config.yaml
model: "encoder-decoder audio transcriber"
dataset: "read English sentences (LibriTTS-R)"
train_examples: 15625
time_shift_ms: 50
n_mels: 80
hop_length: 160
input: "mfcc"
spec_augment: false
win_length: 400
tokenizer: "char"
vocab_size: 32
encoder_arch: "crnn"
encoder_norm: "layernorm"
encoder_activation: "silu"
encoder_depths: [1, 1, 1]
encoder_kernel_size: 3
encoder_stem: "single"
encoder_widths: [192, 288, 432]
encoder_rnn_width: 96
encoder_rnn: "gru"
encoder_bidirectional: true
encoder_rnn_residual: true
encoder_rnn_layers: 6
fusion: "prefix"
decoder_width: 128
decoder_layers: 8
decoder_norm: "layernorm"
decoder_norm_position: "pre"
decoder_activation: "gelu"
decoder_mlp_ratio: 2
decoder_head_dim: 16
decoder_fused_qkv: false
decoder_bias: "none"
decoder_qk_norm: true
decoder_parallel_block: false
decoder_inner_norm: false
decoder_drop_path: 0.05
decoder_kv_group_size: 2
decoder_positions: "rope"
decoder_prefix_bidirectional: true
decoder_connector: "mlp"
decoder_tie_embeddings: false
residual_init: "none"
optimizer: "muon"
muon_scale: "original"
lr: 0.038
momentum: 0.95
nesterov: false
orthogonalizer: "polar_express"
adamw_lr_other_params: 0.0029
grad_clip: 0.5
steps: 600
batch_size: 64
epochs: 2.5
lr_schedule: "step"
warmup_steps: 30
weight_decay: 0.3
adamw_weight_decay_other_params: 0.05
Rows from block 2 of the text decoder of a small encoder-decoder audio transcriber, named by matrix and row number. Rows with one number belong to one neuron. Each number is 500 + 25 x the weight over its row's rms, rounded and kept within 0 to 999. All counts start at 0. Numbers have three digits each.
After each neuron's rows are labels from the 100 texts, of 14976, where the neuron reaches its highest value: "tokens" is the input token at the peak. Only what is clearly more common there than usual is listed. The data: read English sentences (LibriTTS-R). In brackets: how many of the 100.
# fc1: MLP up (decoder.blocks.2.mlp.fc1.weight, 256x128), inputs 0-127
# fc2: MLP down (decoder.blocks.2.mlp.fc2.weight, 128x256, transposed), outputs 0-127

fc1.82:493532473467508554466531472514535506511445475529529489498535551496491507508508502504531509483501516456489489510515425511529521486517492491479517500542527513454462459510523471471527499520504503499514485515490466493490493507527495545486483445493480514517514507527525480495490492496519504513465460487472472512514438517486500475508491551482499555507507537530494481555506507482494512467521
fc2.82:498484459479494507493425517506521492497475481532535492545509507488483498495500481523503490520520500499493541492514512502459533528504505531506527498533506484523461473482470480495512513514533523524521498474488477520479453468436480525508508500493497540533537433471476535524455476500519527463484495487534525463481509484497466512534463461462524537513508515532504523528541528492501521492477
tokens: "e" (100)

fc1.54:547515527524464526502456492515504459534533519524475482513506493538483489530563484504492502545516482496512489522520508522527483496476471507497513455525512495528486525544483529484508500463492504483487463504455504523481500492493514472525517496512498499475526521463522480486421495506472541514441449478518508474463517488521523535526490468474520529504509504492541537489482499516496470465466
fc2.54:527546477482510505483482483521484469482486487460535515519488484503530552469499535522502502497474510480507527489508496534523510507457484476493461482524489482535485510521504509494517509563504505484499474462536432494501482530539469495492511497514564501478494490518462475461525545472480535479467473484509469508463533509515507506505474510528529473501487501519528453451498545511494521541523
tokens: "i" (99)

fc1.53:505526518546506504505490489515503530455483493539500477486490493472490479530498511503482503507484523474514501522477462483515514511557455494529520504488516439491502514527441492482504507504494488472542500524515454494520515501462527519471520494523469506453495500510516472577498499476500532502543472476485527505490506515541471473546506522488495512503497511435515478479561480479481537501453
fc2.53:455475528539509505513506494492500513460464482511545483525490442470498464470553487472483508539482508496507512496490556496539499514481498485521503492503570461462490505506499501490513559497517505537515502492483486491497532489490481537491455466522498520490519477498509544456515482518503503517538486511517521532494493475493515541492471522494472475467441534491495495495467528517545502470457
tokens: "r" (52); "l" (48)

fc1.160:502475547521490483510443544512471491524470550490471525491442503502483510483513523495502508475487503481535493480507540485494499499533520524532466534480463452478492480489490482531479492518504480492518484493476542520482538510518507574517512486497466516524505525455513510483483468490530491511515484529453462483465514540513515443509515480534497510491477472525526530497497551488494485477536
fc2.160:510520446523514503515488479486502498539541508505496487470483556461495464462494552494492547519499494479519511496489513550486503500549504454472516534476455477480516471530494508506476508518504506477483453487475506505540546520465479492485472499517532495516518520495502516465507486543493500516478482536491482531474515489494473496529484483490482449472522498533490484495523458556507536495564
tokens: "t" (53); "m" (47)

fc1.10:491469504536526468495466501498472503487518475487489489536479562505446504507528513490525512472482534499540511484447475479471530507493531525517531485469520468511480480519466508501527547518493505494518516502538482456532482511480479537502490482514472503559533503523512479491445504508509530468486509512477469494422561478485484506471509505472494488484517509490514516463525529504474510530506
fc2.10:494462564495465492499525490504494496515519474503462459530496501529468503536526516478499500515488516545518481463495515491489511542511509482513508515491506487521492504496521493498493534517436511479494502478477510469570460478447496521477602525505522505483507507525531498484526466545509522491517494500489457524493485485461495481492480502526491498515528458482516490518509477508441476486480
tokens: "s" (100)

fc1.70:468451499505533460566463501524494508449511539502499474512504472521480472502511502504517500505489469512495471527451491524493461503529491491537554507513516511504480532506517541496498494499535491525495506488448505523480534525523481497490476490498480498485499537471463495467493469528485500507481534539476526470510474531515528572469510489469535504479516518524467504489442547500486486469494
fc2.70:504443524469477477527507474484495533499524483528517522492523527526546494485509522444493484498503518502521455483482479531521468487504470498503509521491500512462503516552524544517481513503487480566513513515481536507507495463472505467473535495521520512466570477508468514505468474528438509528435516502481506519495499478480477511527461485522519474477535488523492510488508471499498535481490
tokens: "r" (60); "d" (22); "o" (18)

fc1.214:496492521476520472496511526514503513523488476496454479525499529516499521526531519505479529454522499501503529514486455593506514485511494526472486540485484511502543483437482475515477485493521464481504482500496511491532488501490488450493512491525465495516517519479453498515457522526435499551513478495520529485529525461517568503525508456476483493516500516510488526484485486514462501478499
fc2.214:527477488496483530465483451533473502497470491508472517516525506496492543489467529510519531483474476525477522497486517451511526480492532511481512490564507520525476498535520505481511520533522491522520451506507473461551468515451524485469494508485491499496531511475472488487546500497440517495511489477520464494509484479500568501516436530499480537496481506472536486508494523492475541527503
tokens: "n" (100)

fc1.104:527402531468466512500489544494529485507532517500503497450499524479503515499514500532510489443466488505511529502505463516515522509486493484487492478488526482514501525502547493507511498508490530489473461485492544511519469501496534526463479460437524487487506487496481507523485484540504499507510500442500491495494505562502513488499571487532532501499497468510549488487482501487551483498522
fc2.104:492470466504511487520481495501471481485496496534492560496459479461497536495505473515475523452507483506516493490519510482516486507461533495503511467553526464503516522518505522492530480492509495476510497503552519512504465497511533516497468524476480476442535510539512517438516484532488486496515501480463515488475527536493487477479560485517484567470475520494521519497451512481562484516514
tokens: "i" (100)

fc1.196:480510489441510491495461508530508502461530535474498491517483534496522508492533481503520488482499526507452457451518498489458519495490526511518535524426519449509504514495472517502512461457497479471495502522505537453513517486471474499527482515487515507536526538504511495547524525494543528520536541483477450452486482523505512484471490500518483493520507538497540488501476533511491486469503
fc2.196:528531521489456462510531540541496450513466506532503478485505500501473491493514489495517469510493453510507543491469490518515466517480487484460517528484497497546485537491544524482526488497493477533521527460532493515496473531484524544513486489516514479518498543460566491502498513443502483487509502510465468513494503553463523514471539469495538478524496463511486492512510457472492471476499
tokens: "t" (98)

fc1.43:514463514488452471520543434509494491502443530492457519505475500476501531513546533499486533518499529497522511468526534472478538467524499495472498501468517533451530461505458511509509495527499514467483488495491501473498501466513534463523497541499471509522501528523553492489514511511474499492467512508509468507487531487484512523495522490498548455493463518492507487444517479501536542525519
fc2.43:480470488529433455534486524543518535524518499518525545488491472487501490520521525507515498526517495503518466494518492482473532521499499469472435475464476472453510494480497526516495470499509479539471513535480520481508510547534460491506525481466503554507504480512473509483510511478487501501498496518414513530480524464503471529527517513508497514501500527488488517520498481458487539541498
tokens: "t" (100)

fc1.178:489491452485494500490466531439512509518487500536485487532544504498520492527538504528525471543474467467551510521550477524521478501535517476472517567531465504508494467488509483486521512471485483514507513459477519471502463483538490509541508489513537490516458500502534486474494514504486530501486447528480526507501509496484513471498513474487514546460478465490483485508461461498483496540517
fc2.178:492500452506520479520498518460537526498480517472491481497488493493546474507540491508519502516499477513534452491497512514489492501529508541475547507469436562510505525504490501499574478517457551493478482524494530505479525488532510518514463534453466481463517504486536468523477477484456476463495493486499467542511497475488486479509500466515513523521494489517496519493476488484492476545527
tokens: "m" (80)

fc1.237:524454497538509509495522553541489462485509524472522455499502509442469506532497466527477511502490513511493488517479522516493541516503532532490477509517490522525499488490491514528478519483504520478501474491487489452508513462518515467454528518526515498497536498526499497493492459473483498568509435490523500496523518513572534474481498468450523492499508457506527483515504519499525526510449
fc2.237:469529486510505479527480504520501511534518478498468453511504531560492509526497504462493522536499467522479517475484480541476522520500502486485519546533521471448487518509511484485521494534483520466518536487509520532519495456513475494526494442500460514482502489504537472501527490509492530488468503518491467494504530519445513525463455485547513504538475511499427545504513519465512489502506
tokens: "l" (85)

fc1.231:517504530543490522523461492489492515526525512488509502518500499461480531493503513469504494483496508552467491498535501476532485521518425502445496449501487489457483542519467488467516553503521539485470505441564462505512485508497477466473472511512494493512494499511504509481502482512511493460479503538529520529490439478527523540523510520514474487493500500493525485494479462480529497541516
fc2.231:504483492530549504502482527510490537508506482536456485534546516491493509479578528459505491531488490513494461454483477467493492478511490475482492465479495469519501549501502471506498527494513486485560468514469504506512502526469483500547509515515493459508532533488485494511491517495533517513510501508455478514517528460515522488550530497477561510487514525458498511480472457475519464531492
tokens: "h" (87); "m" (13)

fc1.184:462487460536476487532493507516460487486514465542491490488515472533513492525475498493516522483506522510464492470546505498472488492452527504483541470477473488506491521489559540555469507434489494511497505501473519476505517497497477528523489503508502493521485476484504482511525476523496537504460515556495531460567507481498546513516500524442509488460456473491502480515506495517501528524473
fc2.184:479486478512506512492491491468493482527467482499488530547506492510521469498480473515522529507531500545501489446505499527529479470519532514452501522530504513526494497460499511512556484527491536502479554508470463483484519446466478540519486510533466518470504493451513517501504495510497547508479514460517532495512434498474529493498522488497454509496500483529503483491472522499520446506561
tokens: "h" (100)

fc1.27:534545503502514525491488492518495523524463497526468443523494566508487510499452474502536520497470489464499477508503498522496520504541526489489535448497487552518494505480489480488516496488501505521489485473441509474465479519509520466520510503518496542510503499523474524526566505502498483462460488497509512491522533508506541501465477505476471496452495468500528481472552466493455507546494
fc2.27:524546470479525517505491465499483513496512478460546490567544521504505524494536467511524458500483497490484477525513499520499516514536547469468469509476487511537509481493489513484543451474507497545503471502497485449508512501546511516516496534526469436500445484490515480519519486551504481509456497528492494521521496475515462475519518499460518500507501452503507470486522482491482522475512
tokens: "r" (78); "d" (11); "v" (10)

fc1.234:523518478489484524556491518508485489513492504484537505502502533511514491512460486520475506467523501476478477510522512554474501523537467492500476503515471535537520422455498476512523507459503489520458501473495499537487490482472537497492521506487484479504518513541506476487489478508500503448546495502478521515447454497520544485548469489510525488532485514519481461528492479524563475473512
fc2.234:497513509507522524503508526517524509494491528510533467510535473487487445463484554497495504434506506523498518514481519518503528504495509483467507473496483524496503467489503513490515471534486508473529523519557466485482461514461517525520530497468498494454469485461464517546507517522516486501548556440490490490499481480470528495475496506460482504458520511510473515490502446505477542540528
tokens: "m" (98)

fc1.0:511494521493513468509495479484491529483490497511484517454499526476523468487474522472450511475463521505537531488492487495498539511485507500461517479545481533480505495518453499495492483473444496499517537522508525471470491478463499519574509465496478543527474508509462479489488483488521552501484511505517519515536566542499448489516534496517463487482493556508503504497485519519526531518530
fc2.0:509505485460474505464495489529481553467527521512516510509466470551493537509523509485502485515515531511452451477467512501479501473499544497510505500498504473510494505511513536524457526455523504553495460477484532524511526501433510493507473475501507476486480510455519496541523494506483478552515526509515490503479493474480492487498523476547510461458466494531514480501539539483463511543515
tokens: "d" (77); "g" (23)

fc1.17:541536522498474509541511491488502549498516499529526475523471521461511484465472489470480494466460494466508467509524507525507470489512479530537527485491481525525493487456514538523480499482512493478502510511489482488542541492491538532490502502539484525543472462529454545481479453492492479536465513518476448528506545515506473477489486545516517494465509503459483514462498492523496512475533
fc2.17:510481483505537541453503521549475493489517489496515487484502472514483485520478466505525470484508521469504538464533438506505481495498537486481517470474484526506496519526453466504553514504522465503487507534502502479500505472497526522494538556479513496516525483506463495548555485520483466451502457489461506480483494533515506486503519492484530471450537497528468525506513511491485513484558
tokens: "s" (76); "<end>" (18)

fc1.23:487505495518483497513424487511504490487506492533484539487519456475516520515489522502516483499527508464458563516532476506509515517497509474506527494503500526506456493500508474512506482517453506494493482487474465474506525489531517485528506498555455514511478533489444477539493498550488494523518515509530488486504521526443524439488490527468496485513509577452465492521501486491530508507493
fc2.23:459516480522490503465517492497475508522497517483491482500472522516513526514459470518471518476482476506506478534464539453491489481517489475476479458519508522493461530482493493489504499499546538499515504519519512487506488512467498511496511506529529490461510491450527499486472529510549497504484505509469539460527483544480538593493549513498509487512531527479503473473432480529533503511473
tokens: "l" (82)

fc1.77:477509489506534520496490494499501523532508477490476500500553490477461511465534499529501490469475477520456505443511461520569532468478541520503495529470519534513484484543503497450493510508492517516496498517439493489537508497463561531498465526479502501528498497519496445467511551514489436489469505506504469484514486525466489501539503513493520532483520483530508517506527500493488483516500
fc2.77:494500512501536514446495470489511496522486480514483551496538564489470531518485479514517513500475476456493467515517511501507494496514506515528534526484491472477488474524528482459508504491506525482464477463472518523531477512463532546528497493483534513476475489523508502478490477484530486478513510476469454439522507489485565512527497512478468500530523459517479490567527511495520466531486
tokens: "i" (62); "'" (38)

fc1.139:503487557462483481556544454492486480544472485465494472490522490491518500511480493496472474584480530540486507505542476518531505486520485517506519515465496493517496507505487483517528442532524482485519464494457509510485502442483490462511488488491519482533528523481540504506501484529492481499502513477513526502462501481508495481494469505513505454475491518516511480480541502461515554548501
fc2.139:521515498482461510468530460449447472527497467492517531453502481509482499495507501474556542560475528516508513496525467490537487573482491481496494551500461517499508513454494518512508525537487494504504481539479504490478489477490541491493485525543479503504489490507487518525494483472466515494483515515499505508492540469515472522486512488499435493465518506532525504557487468523528500504497
tokens: "e" (51); "l" (27); "t" (20)

fc1.44:490564497535529463520473497515517494526467507516515538496498463478503487515545475454498515452544488489472523530479512505498531499483492541506511531482493487520492477479488539470513479449527488490528477511517499488513493487457505507488510518485482500498467505452471515473441516478520531513469507530503545552480528486523518466480499487474518512475515465514503540495473481527502544562493
fc2.44:469498499505496506538480454512539474512472539509479489530471453546438499507532502501520477510541499475575510519482506476498497506475537494457520452511462485529517501454501471457457464538505510506503502513525530498495516475535494472508426505496544482490479504505498554527451500482508511494519507489493476525503486513498501517505520470495498502515497471517522512503529484507496546504519
tokens: "r" (99)

fc1.157:500509480478519489503438526509514468569512466486523521462507509470492473526538489511507542498505484513482502461495449464537482507493496494499502532508535508532484509511467526465497485517507507487511497504492500432513481469488516481455489489492542533489479517537492495524494520493502503511530462563463487523499549532549522450496514493461515473481503493518493533464537492513494544498496
fc2.157:438494514462475495502470505509522497530501520523553500501474496555524515519496495490502467513509439495513534444459484530512526531460504454501502510473494487490526496472513473473457522517499497524496457528511482509490461471484469509507537478546466516446510494543518525480488518488480497471497503521496479540532489531531535534486496539462497530525478501487483532501496515491494521515531
tokens: "e" (87); "r" (12)

fc1.128:495507545455518496459472456489495484495515466501482533489510511484501451469554472497474543529481476453502481467500487502521490521521488572511502526500532508529466484512481493498505504473474495445508514531470488476487531529508476466506501487482509512541519543499489513495504518513516480461498515496435515488527537530471499471523523494493507542449511531516527482487506515530518553496490
fc2.128:497489475526548505523505485536527542512456489460503488508485527520507501480518444509472493448505495516479482522504490494467525511483510512519561505523473489474501482452545515465493505541516502472454474526524546474506487494496498482500537504551500513463519483548491499505490499500500487489508503525495494561503480502521497502465467531507472483507523441487472532538527474480565491507499
tokens: "i" (87)

fc1.81:541500506490485479494466568516471474520532471426449485468486472487520509527499505464511556500485501517500481523552493525506468520518535476444469518459478498520525442496517493516499508484467477508491483482512486503522487502524545542550505518506449500511509512473466472543514509536495474500518490485485514478486514511549491505486521480518534512479501511508498481536482507483517512498485
fc2.81:508485541531503511486503494485507510518537504474524457482470495511510480508470427498457465498482517517534536496525478506480502492497518537531536447499498547514500494504471511493490511514460501447486495495499483540460528497463497466483506486500486491508483533495499480532480484487516486544470544461492449497522460523510522500535541510545467514502461530533497530520519491532505482551481
tokens: "h" (80); "y" (14)

fc1.169:543469483477492480525443511554484548484530496508487527551529499515471508525497544488491497504492502488523505521519482498500521498481482468510494466486429465468480516482476519488492475488478507464505466488502497541504543446474498480482494473540486522494498466521536500523475504484539496503489514484538521505519471546506502518486482535476510512525547505469517470502518445530528465491530
fc2.169:508484502500480495492500490451454487506482506491490473512500480482520510507517499480466514480520513489459504508495500533496533504492473517454512543520481489482527504492476489504512514464485504492507531534512526507506558524515486548461532521504459420507481463507485477489531510501463475517464476495487476527481524521468501520497565516553479477507524491577505529523524537483509448497515
tokens: "h" (89)

fc1.206:521497521513484530455494487529507529496501534487498494454480520500504494506474520461518492505478537486519499543502491498492490478515496469461526476514545533464489528517525480505496506491514494531454537480450560482485516481496533515520573472517486522529463528531489541488488478518476478523512482509489498557495533500450488474468489505491524454501477480468495485465524490532485505517447
fc2.206:533470530374554481493490473497508506484509492502517507506531491500483507482484505495502494508478514496540485518506525485498444451528511445498452486520498498500494520478494476487476483516495488530494523478503482483524499515536488529570529475520494470509463536494534483522509451518530523501558506505488472501464503501481485499509466498487516478512508536493518489504531496499518520521500
tokens: "d" (96)

fc1.161:469509507488455519498461496448513495514511509505532522484510584546505520498497512480532509495522493531495468513520463504496463482567515490468495501490480471506490494510524494484481512479530510478490533427507515493506426489518517494511481498491487520527482497466508519518488512472527491511521522463469531537492505541495491483440552506468466467503512487474500518509527508502474523527477
fc2.161:442491509459526479510514457531526522517488486494528499507515512502479477523520512500519501550504465489482485475501534508506518463499465520446531461448488517511488496513490527502548501491494524511485509471516504480545511515503545564521469490499502490478498496541534455477533466479485509512475511460504494459521515557509541478503488470474489509513511474495518523517489432512528469474514
tokens: "d" (95)

fc1.209:514507522477510498520461468547480542477465508487474510504508502533536458506497535501483495529491503499505503511470500494540523480465524501480501506538486505509472434533496473494523533478525449500475545477525483479489502485511506467529564484497526474529498516521508449461476485485468508483508497494553489517521526505511482480464548507558466513507512537498477456487509516480464493525477
fc2.209:484521508463487510478524530529444555515520487539481512474472485520466498529489522525459500545488481524467530521528492534495514524484462512456523518502465470475488499510488511486486483516524440542502479521502491498491515495444477507481510436500516501455502527469515508496499473493500497499527494485479501495521570530530459483546532530525512508497521461522516487466517486485496498525479
tokens: "d" (97)

fc1.55:517509449490519498498491557514541500485482462483498461508482505474492541500520514486505479487512477538502476510519505548511489569498485491488484501503555498481520489475492523498506470503489524505499477475455485507503488503473563436504533524529524530464489485485488510479479472562501512526498520491531504449475463553505520499485497485489513467487455476544507515532510473545511483491510
fc2.55:538481520512455488487512533481476511510496540501493467488450523484481502518459502515489499489505521506477500457486510520517475540507481496515492500507516488471477468514537467454492499491505502566479514500440489525549441508484478484470516478497482453528490546515527525511513493517486509493498480504472473458524508487517530522521516545499444541494497468545524465525529523525517476537503
tokens: "n" (81); "'" (19)

fc1.136:480467513496487501522507498512470537452471502555519509492482478511521467528502529485489502516461515531522485483538500512538501461505527493474498508517530471492506493500465484521540504514542509490509524537419489508473503501518524491525494489521444480487517492528501510484452520472490492467452531524494471516496485521500508475499487555517535492458501498493546507548499428498491518524470
fc2.136:512462522479449470515503523489507480490521527490481507502521484565472479503504462555525505477479519509519543497481486474517494516484504532484462543514524507513498504476492477515538536494519504534507469462512535492466496498495486495492490509556531495495521480512468532514523500465513492493467500458512495475506523494441442524492487486444495518463470515494502479549476482480519551542523
tokens: "t" (54); "g" (25); "w" (21)

fc1.100:495485538486533460474493487518550518550484506531533529476505482473506463532499471476521498509484521488522487459501504526480504479546486491483455507483468500535497503519472517528471501510515535504512531467478515504512521521506470503479459491540494537449517474499475462514490504520532531482474486501530493490489456496518522502531501515488515489489499502531507462576512422508498456466486
fc2.100:462427502500535494498548495494496509485484562485486447486534482526491473545500541525474484538481528498494526498441471494515446502470526516513472514459514503524511492497462514484491528496493510518519512458498470506479473525494519482512526513512525484510510535531487514495531486479468493486467475483488511513506493534521506496533489479531488467463499493482548523545544495489504455522531
tokens: "l" (100)

fc1.246:509466512493505510504471459499457455499507523469489436501524533538482479512502512486526484561511493491485480500522504493535488520535513491512493527476518515506495454471495497533474517471469473509474512526523525530506515476519571490514491558495462483516498512499471518494493490556466480536464495518526479535503476487507513546467473477466514518510490491525440524515469467507497525483511
fc2.246:561477519523487514472457546537514479529509465474472512483499491516503485477496508489497491515502532533516545535476491525515454480521544470511501453504475482483525563474477505472440495505474538487503508477509510466525512493507521561486488473515495488472484485498516499486528503505481560507492502530487494488526548458521466479512536522488503491482435529477482498521479507505491501507522
tokens: "h" (69); "w" (31)

fc1.177:474513502491519490482493487531478502576499499487467466528512493476500529520503480510526502509494582521497462547490508492498435520514476540471556499519447486540493530494516498494535476505521488514499493472532537529482506508473486486530495472473509534476460513513505465535534486518517498458518491505505510514480477524495502539503455516494487528519476462529466458472485503495483505475488
fc2.177:511492483469467449466495517535536489512476522469474451487485490473546519495498457511503552513501516489499514507509493502496473523537500519504493505477535561486473528499482479496505518523464494445506477517563503525492524543492463471470523501481491514499484505497502500478521556515523470482490475470473510515491513534513489503484501481460518545511515496554503478518539529479461447531514
tokens: "s" (100)

fc1.108:525510514469480497519467491500505506528464532486474515542495495527519507506499481501527501541471500494454494530500496496531526533483530541436475488480462501521504514505510462530528459472522500475508468450480501410491527513497505530455534477519528514534497489514467488484504532526477499483512488504473534502518521471495506509489517508461538494529493461504497465515495558512454502470514
fc2.108:469497478501493478547534535457485530495477485497444520529485473489518492462492506564477459493541514480460482527558489518500470498487531474484502525508474487527503472483489495486533557516471495496482474518518521459503523500450515484511501501525536516483511514540472477554478514509520511480483499508513526489492497464516491525500537491490466523487530487488465462494531523524474469552512
tokens: "d" (71); "s" (29)

fc1.106:520482495522496449527523481534539536502489524500491497523490498511553536508520486498492505538467564470520461528497483429497538509483479523488468469467535500460524506548476482500487508515505510491447536538493515492507495507501532492507501514515492529488533454534491460488454500489493520480464470511502473514477509478502526512485519489481512529481543488497453482472520462512467511522531
fc2.106:537515541513509495532512489531466474487532498504507516471505438527460475544488486516428475496506499529537467498487475531481512498464506503464551474457494487465538468509474465479462530515470511481490495470476504511509512528471493502495544480504479472522505534494505529477513507563509535535497498546512498504518496472506523503497521498547539516451501517507526512497491473491466490507485
tokens: "t" (100)

fc1.175:498544506475524484536507470509477499540510531515541493509494552484534496506477469492469482505465502542443482508527483481485508499506502492509502559475505508494538484451478436512508475462490492518499516509510505504510505534451556530497480521507520503503472490516540469487507521526509474535509444518483470469494489482556515529468509497492506513502450503503499513528499499477489460556475
fc2.175:540506529454519518482504505531520456500517549460478515478518492499535505483508499483514464497503524524515541506521517470480508455450477503530456525529489495528477493502445492473512497460465500506476502549479497488507509531518499499482518470528494573494476535510481517493519498478524467466500505520493486480500540492467527452529493539516501542502505541453519479483512534513464478512485
tokens: "d" (52); "g" (27); "y" (21)

fc1.250:505483441507491528499499487460521531534518494518481483526464500490498479497467476514488539450495481484517474483533471507496499471509437462519519529477516523549505470500478512479553523502478479503457539490495542509541518458493529463473515501482521489560505478524469506483549520504464485527510479496533545499511483526494522514451528501498489473513492517478535505514479533501514508470518
fc2.250:516471495496461492492446518526478528465516505505516497525515523483511491539448510496491525479547487512524504448481512444443472531488528494517520511498509505486485530534504503499530524497479447496451506470481465553517518501496540484505515509478538545446510491510498478472500481535525497471493517544515519500477504466512504462459526504483519507508522527471475462533503527489488511472529
tokens: "r" (100)

fc1.151:524553496499452534506508454482445525482464537461506513520487503459492488483482476531487502489493510504510512519534500490505492520517457504480497494513477493529484528490470529531540466506479492539472439508488548496512493514513513496492561480498465479507506490507452487525518512542484497495505493501528536498559535515523516522531508488442458479502471475508463518510528492532480462509478
fc2.151:501495502498500482491501551527496486475502477503537509467470478493495503468516510509531539481461501484517508537465507546470519491499513523542516526489511476531553499460502505510512515476509506534480459485492499488495516469529542471477507541529466458477507500527467524472452451541486501461503494486509519490501544467517515458555429502494515495513521483486503512525507460484510461537515
tokens: "h" (91)

fc1.201:527506501509539511508524503481505497493510519527499526502568508494508506518507435470477504515502527485491484496529521470484508514526471546444525494536522532498479483486491487481504447454486492462498511485468555482506505471457494512522531488491546512543499536458522474490507477499548470485493489466471494484530478516489518462477569551484492526503506492472506497478499477540518513498520
fc2.201:497510465469519513458455518500521503450491468471497494514540493563525511510492539444502488470516525503513508463489494463530484467522507523485514460482456525530475543497537533508549540504523419508511480503487503498509510469496490497508497480492497520529496512456526496527493523492458462554528503513486501503494486512528528489502472483498539472470495509533474500509507488545485518485497
tokens: "d" (44); "m" (31); "t" (24)

fc1.183:492530500477473520519482522463509482528524546511476472488484520498520519475519466524459498482546499493489475522526537555523483480505470535440494463506469511482499471489481516535478508519507542496521459515460472530478551528492503523509496483533482493497464508499510494523495504522518479511510486521465488508491512505513493474483508512461504518566457455541509478500517456496545469464540
fc2.183:501521538492486478499515557506491499508512494472472504496457548506500502489501507538533496519478494518503483452505545526495434470465484535535476540458508478494537500509513532472471522504485487480530528486455511483525463498456474474487518490456516470496552499475487494518510502494522507522521525484506494475480515523489511482479503489458468473502498529498490576517539475519548515519523
tokens: "n" (80); "t" (20)

fc1.19:488518518505507495503530491490476511460482477470488562481517486530452479513493508521548452491478505485483505508473450554523504507537522517485519500449481551510509486452468515492502528537522539519534513497479497501522535463488495477464489497479490534455572506478517468531508484504491475464491494510508488524501499537477511529474510521483485510468526535481535471498533475472525498484497
fc2.19:477500527503518530490487495522497502479481497466499495486511460537475498505507489500474491479506431491521460467443490491558498545560475516511486511503506516503546488517468484503454495498491508493508473505521481517490493510469505536506463523531508475482532459485517525506490467463516479495462517543477496534523530510472493542504547457478529519528508525516545504534515531447507469486521
tokens: "l" (95)

fc1.57:512526564544491530549518542483482546480454457481514465497478514497540517497515477493496501455470483492500521460510524523492504481479528475497544479504499461516458493509476515528485509526490516494500480422490490456542482499484537513501499475501505537507493508509485504496505500498544484491480519502489502467500517523442506492504477518437522501538544516492474494496521471517541485525490
fc2.57:466498558502519504500535490481485526476493471460549499480470518563517525478509545440498502550516524515507536484524510489491478529466537508530468481513474519493518505467501461484515485507505511470498537457483500477483521485527527519496472527488487529483508519490515438524478477514502476511522472477515524490509437512517520509507470503534482522515503522461469490502486451509509483474537
tokens: "t" (99)

fc1.218:489493470461510522527470499486450521527489493507476479482523475539509497492492483531518507464535506498506499505482508491471505502481515518485551575533505552539470494486454509446571503498506498507506451503483513493504526522471493458481515529512489525548465475489517519483500514495503457515461494525497496536413494521532520510469520483504505480503516494484508501491469514496475504479521
fc2.218:512475504473500534529487485456485502494518486533479486487545444482507487523519506499489491500511472493537547463520539526446508489518530503503540481516487504480457484505508507491520499455492451527525492504496469504467456468547495527520460558494522486508468492486508513517522522461497516527452476514512487507462520528521473531528477525499480506521508531537516507459521540460479485465515
tokens: "r" (100)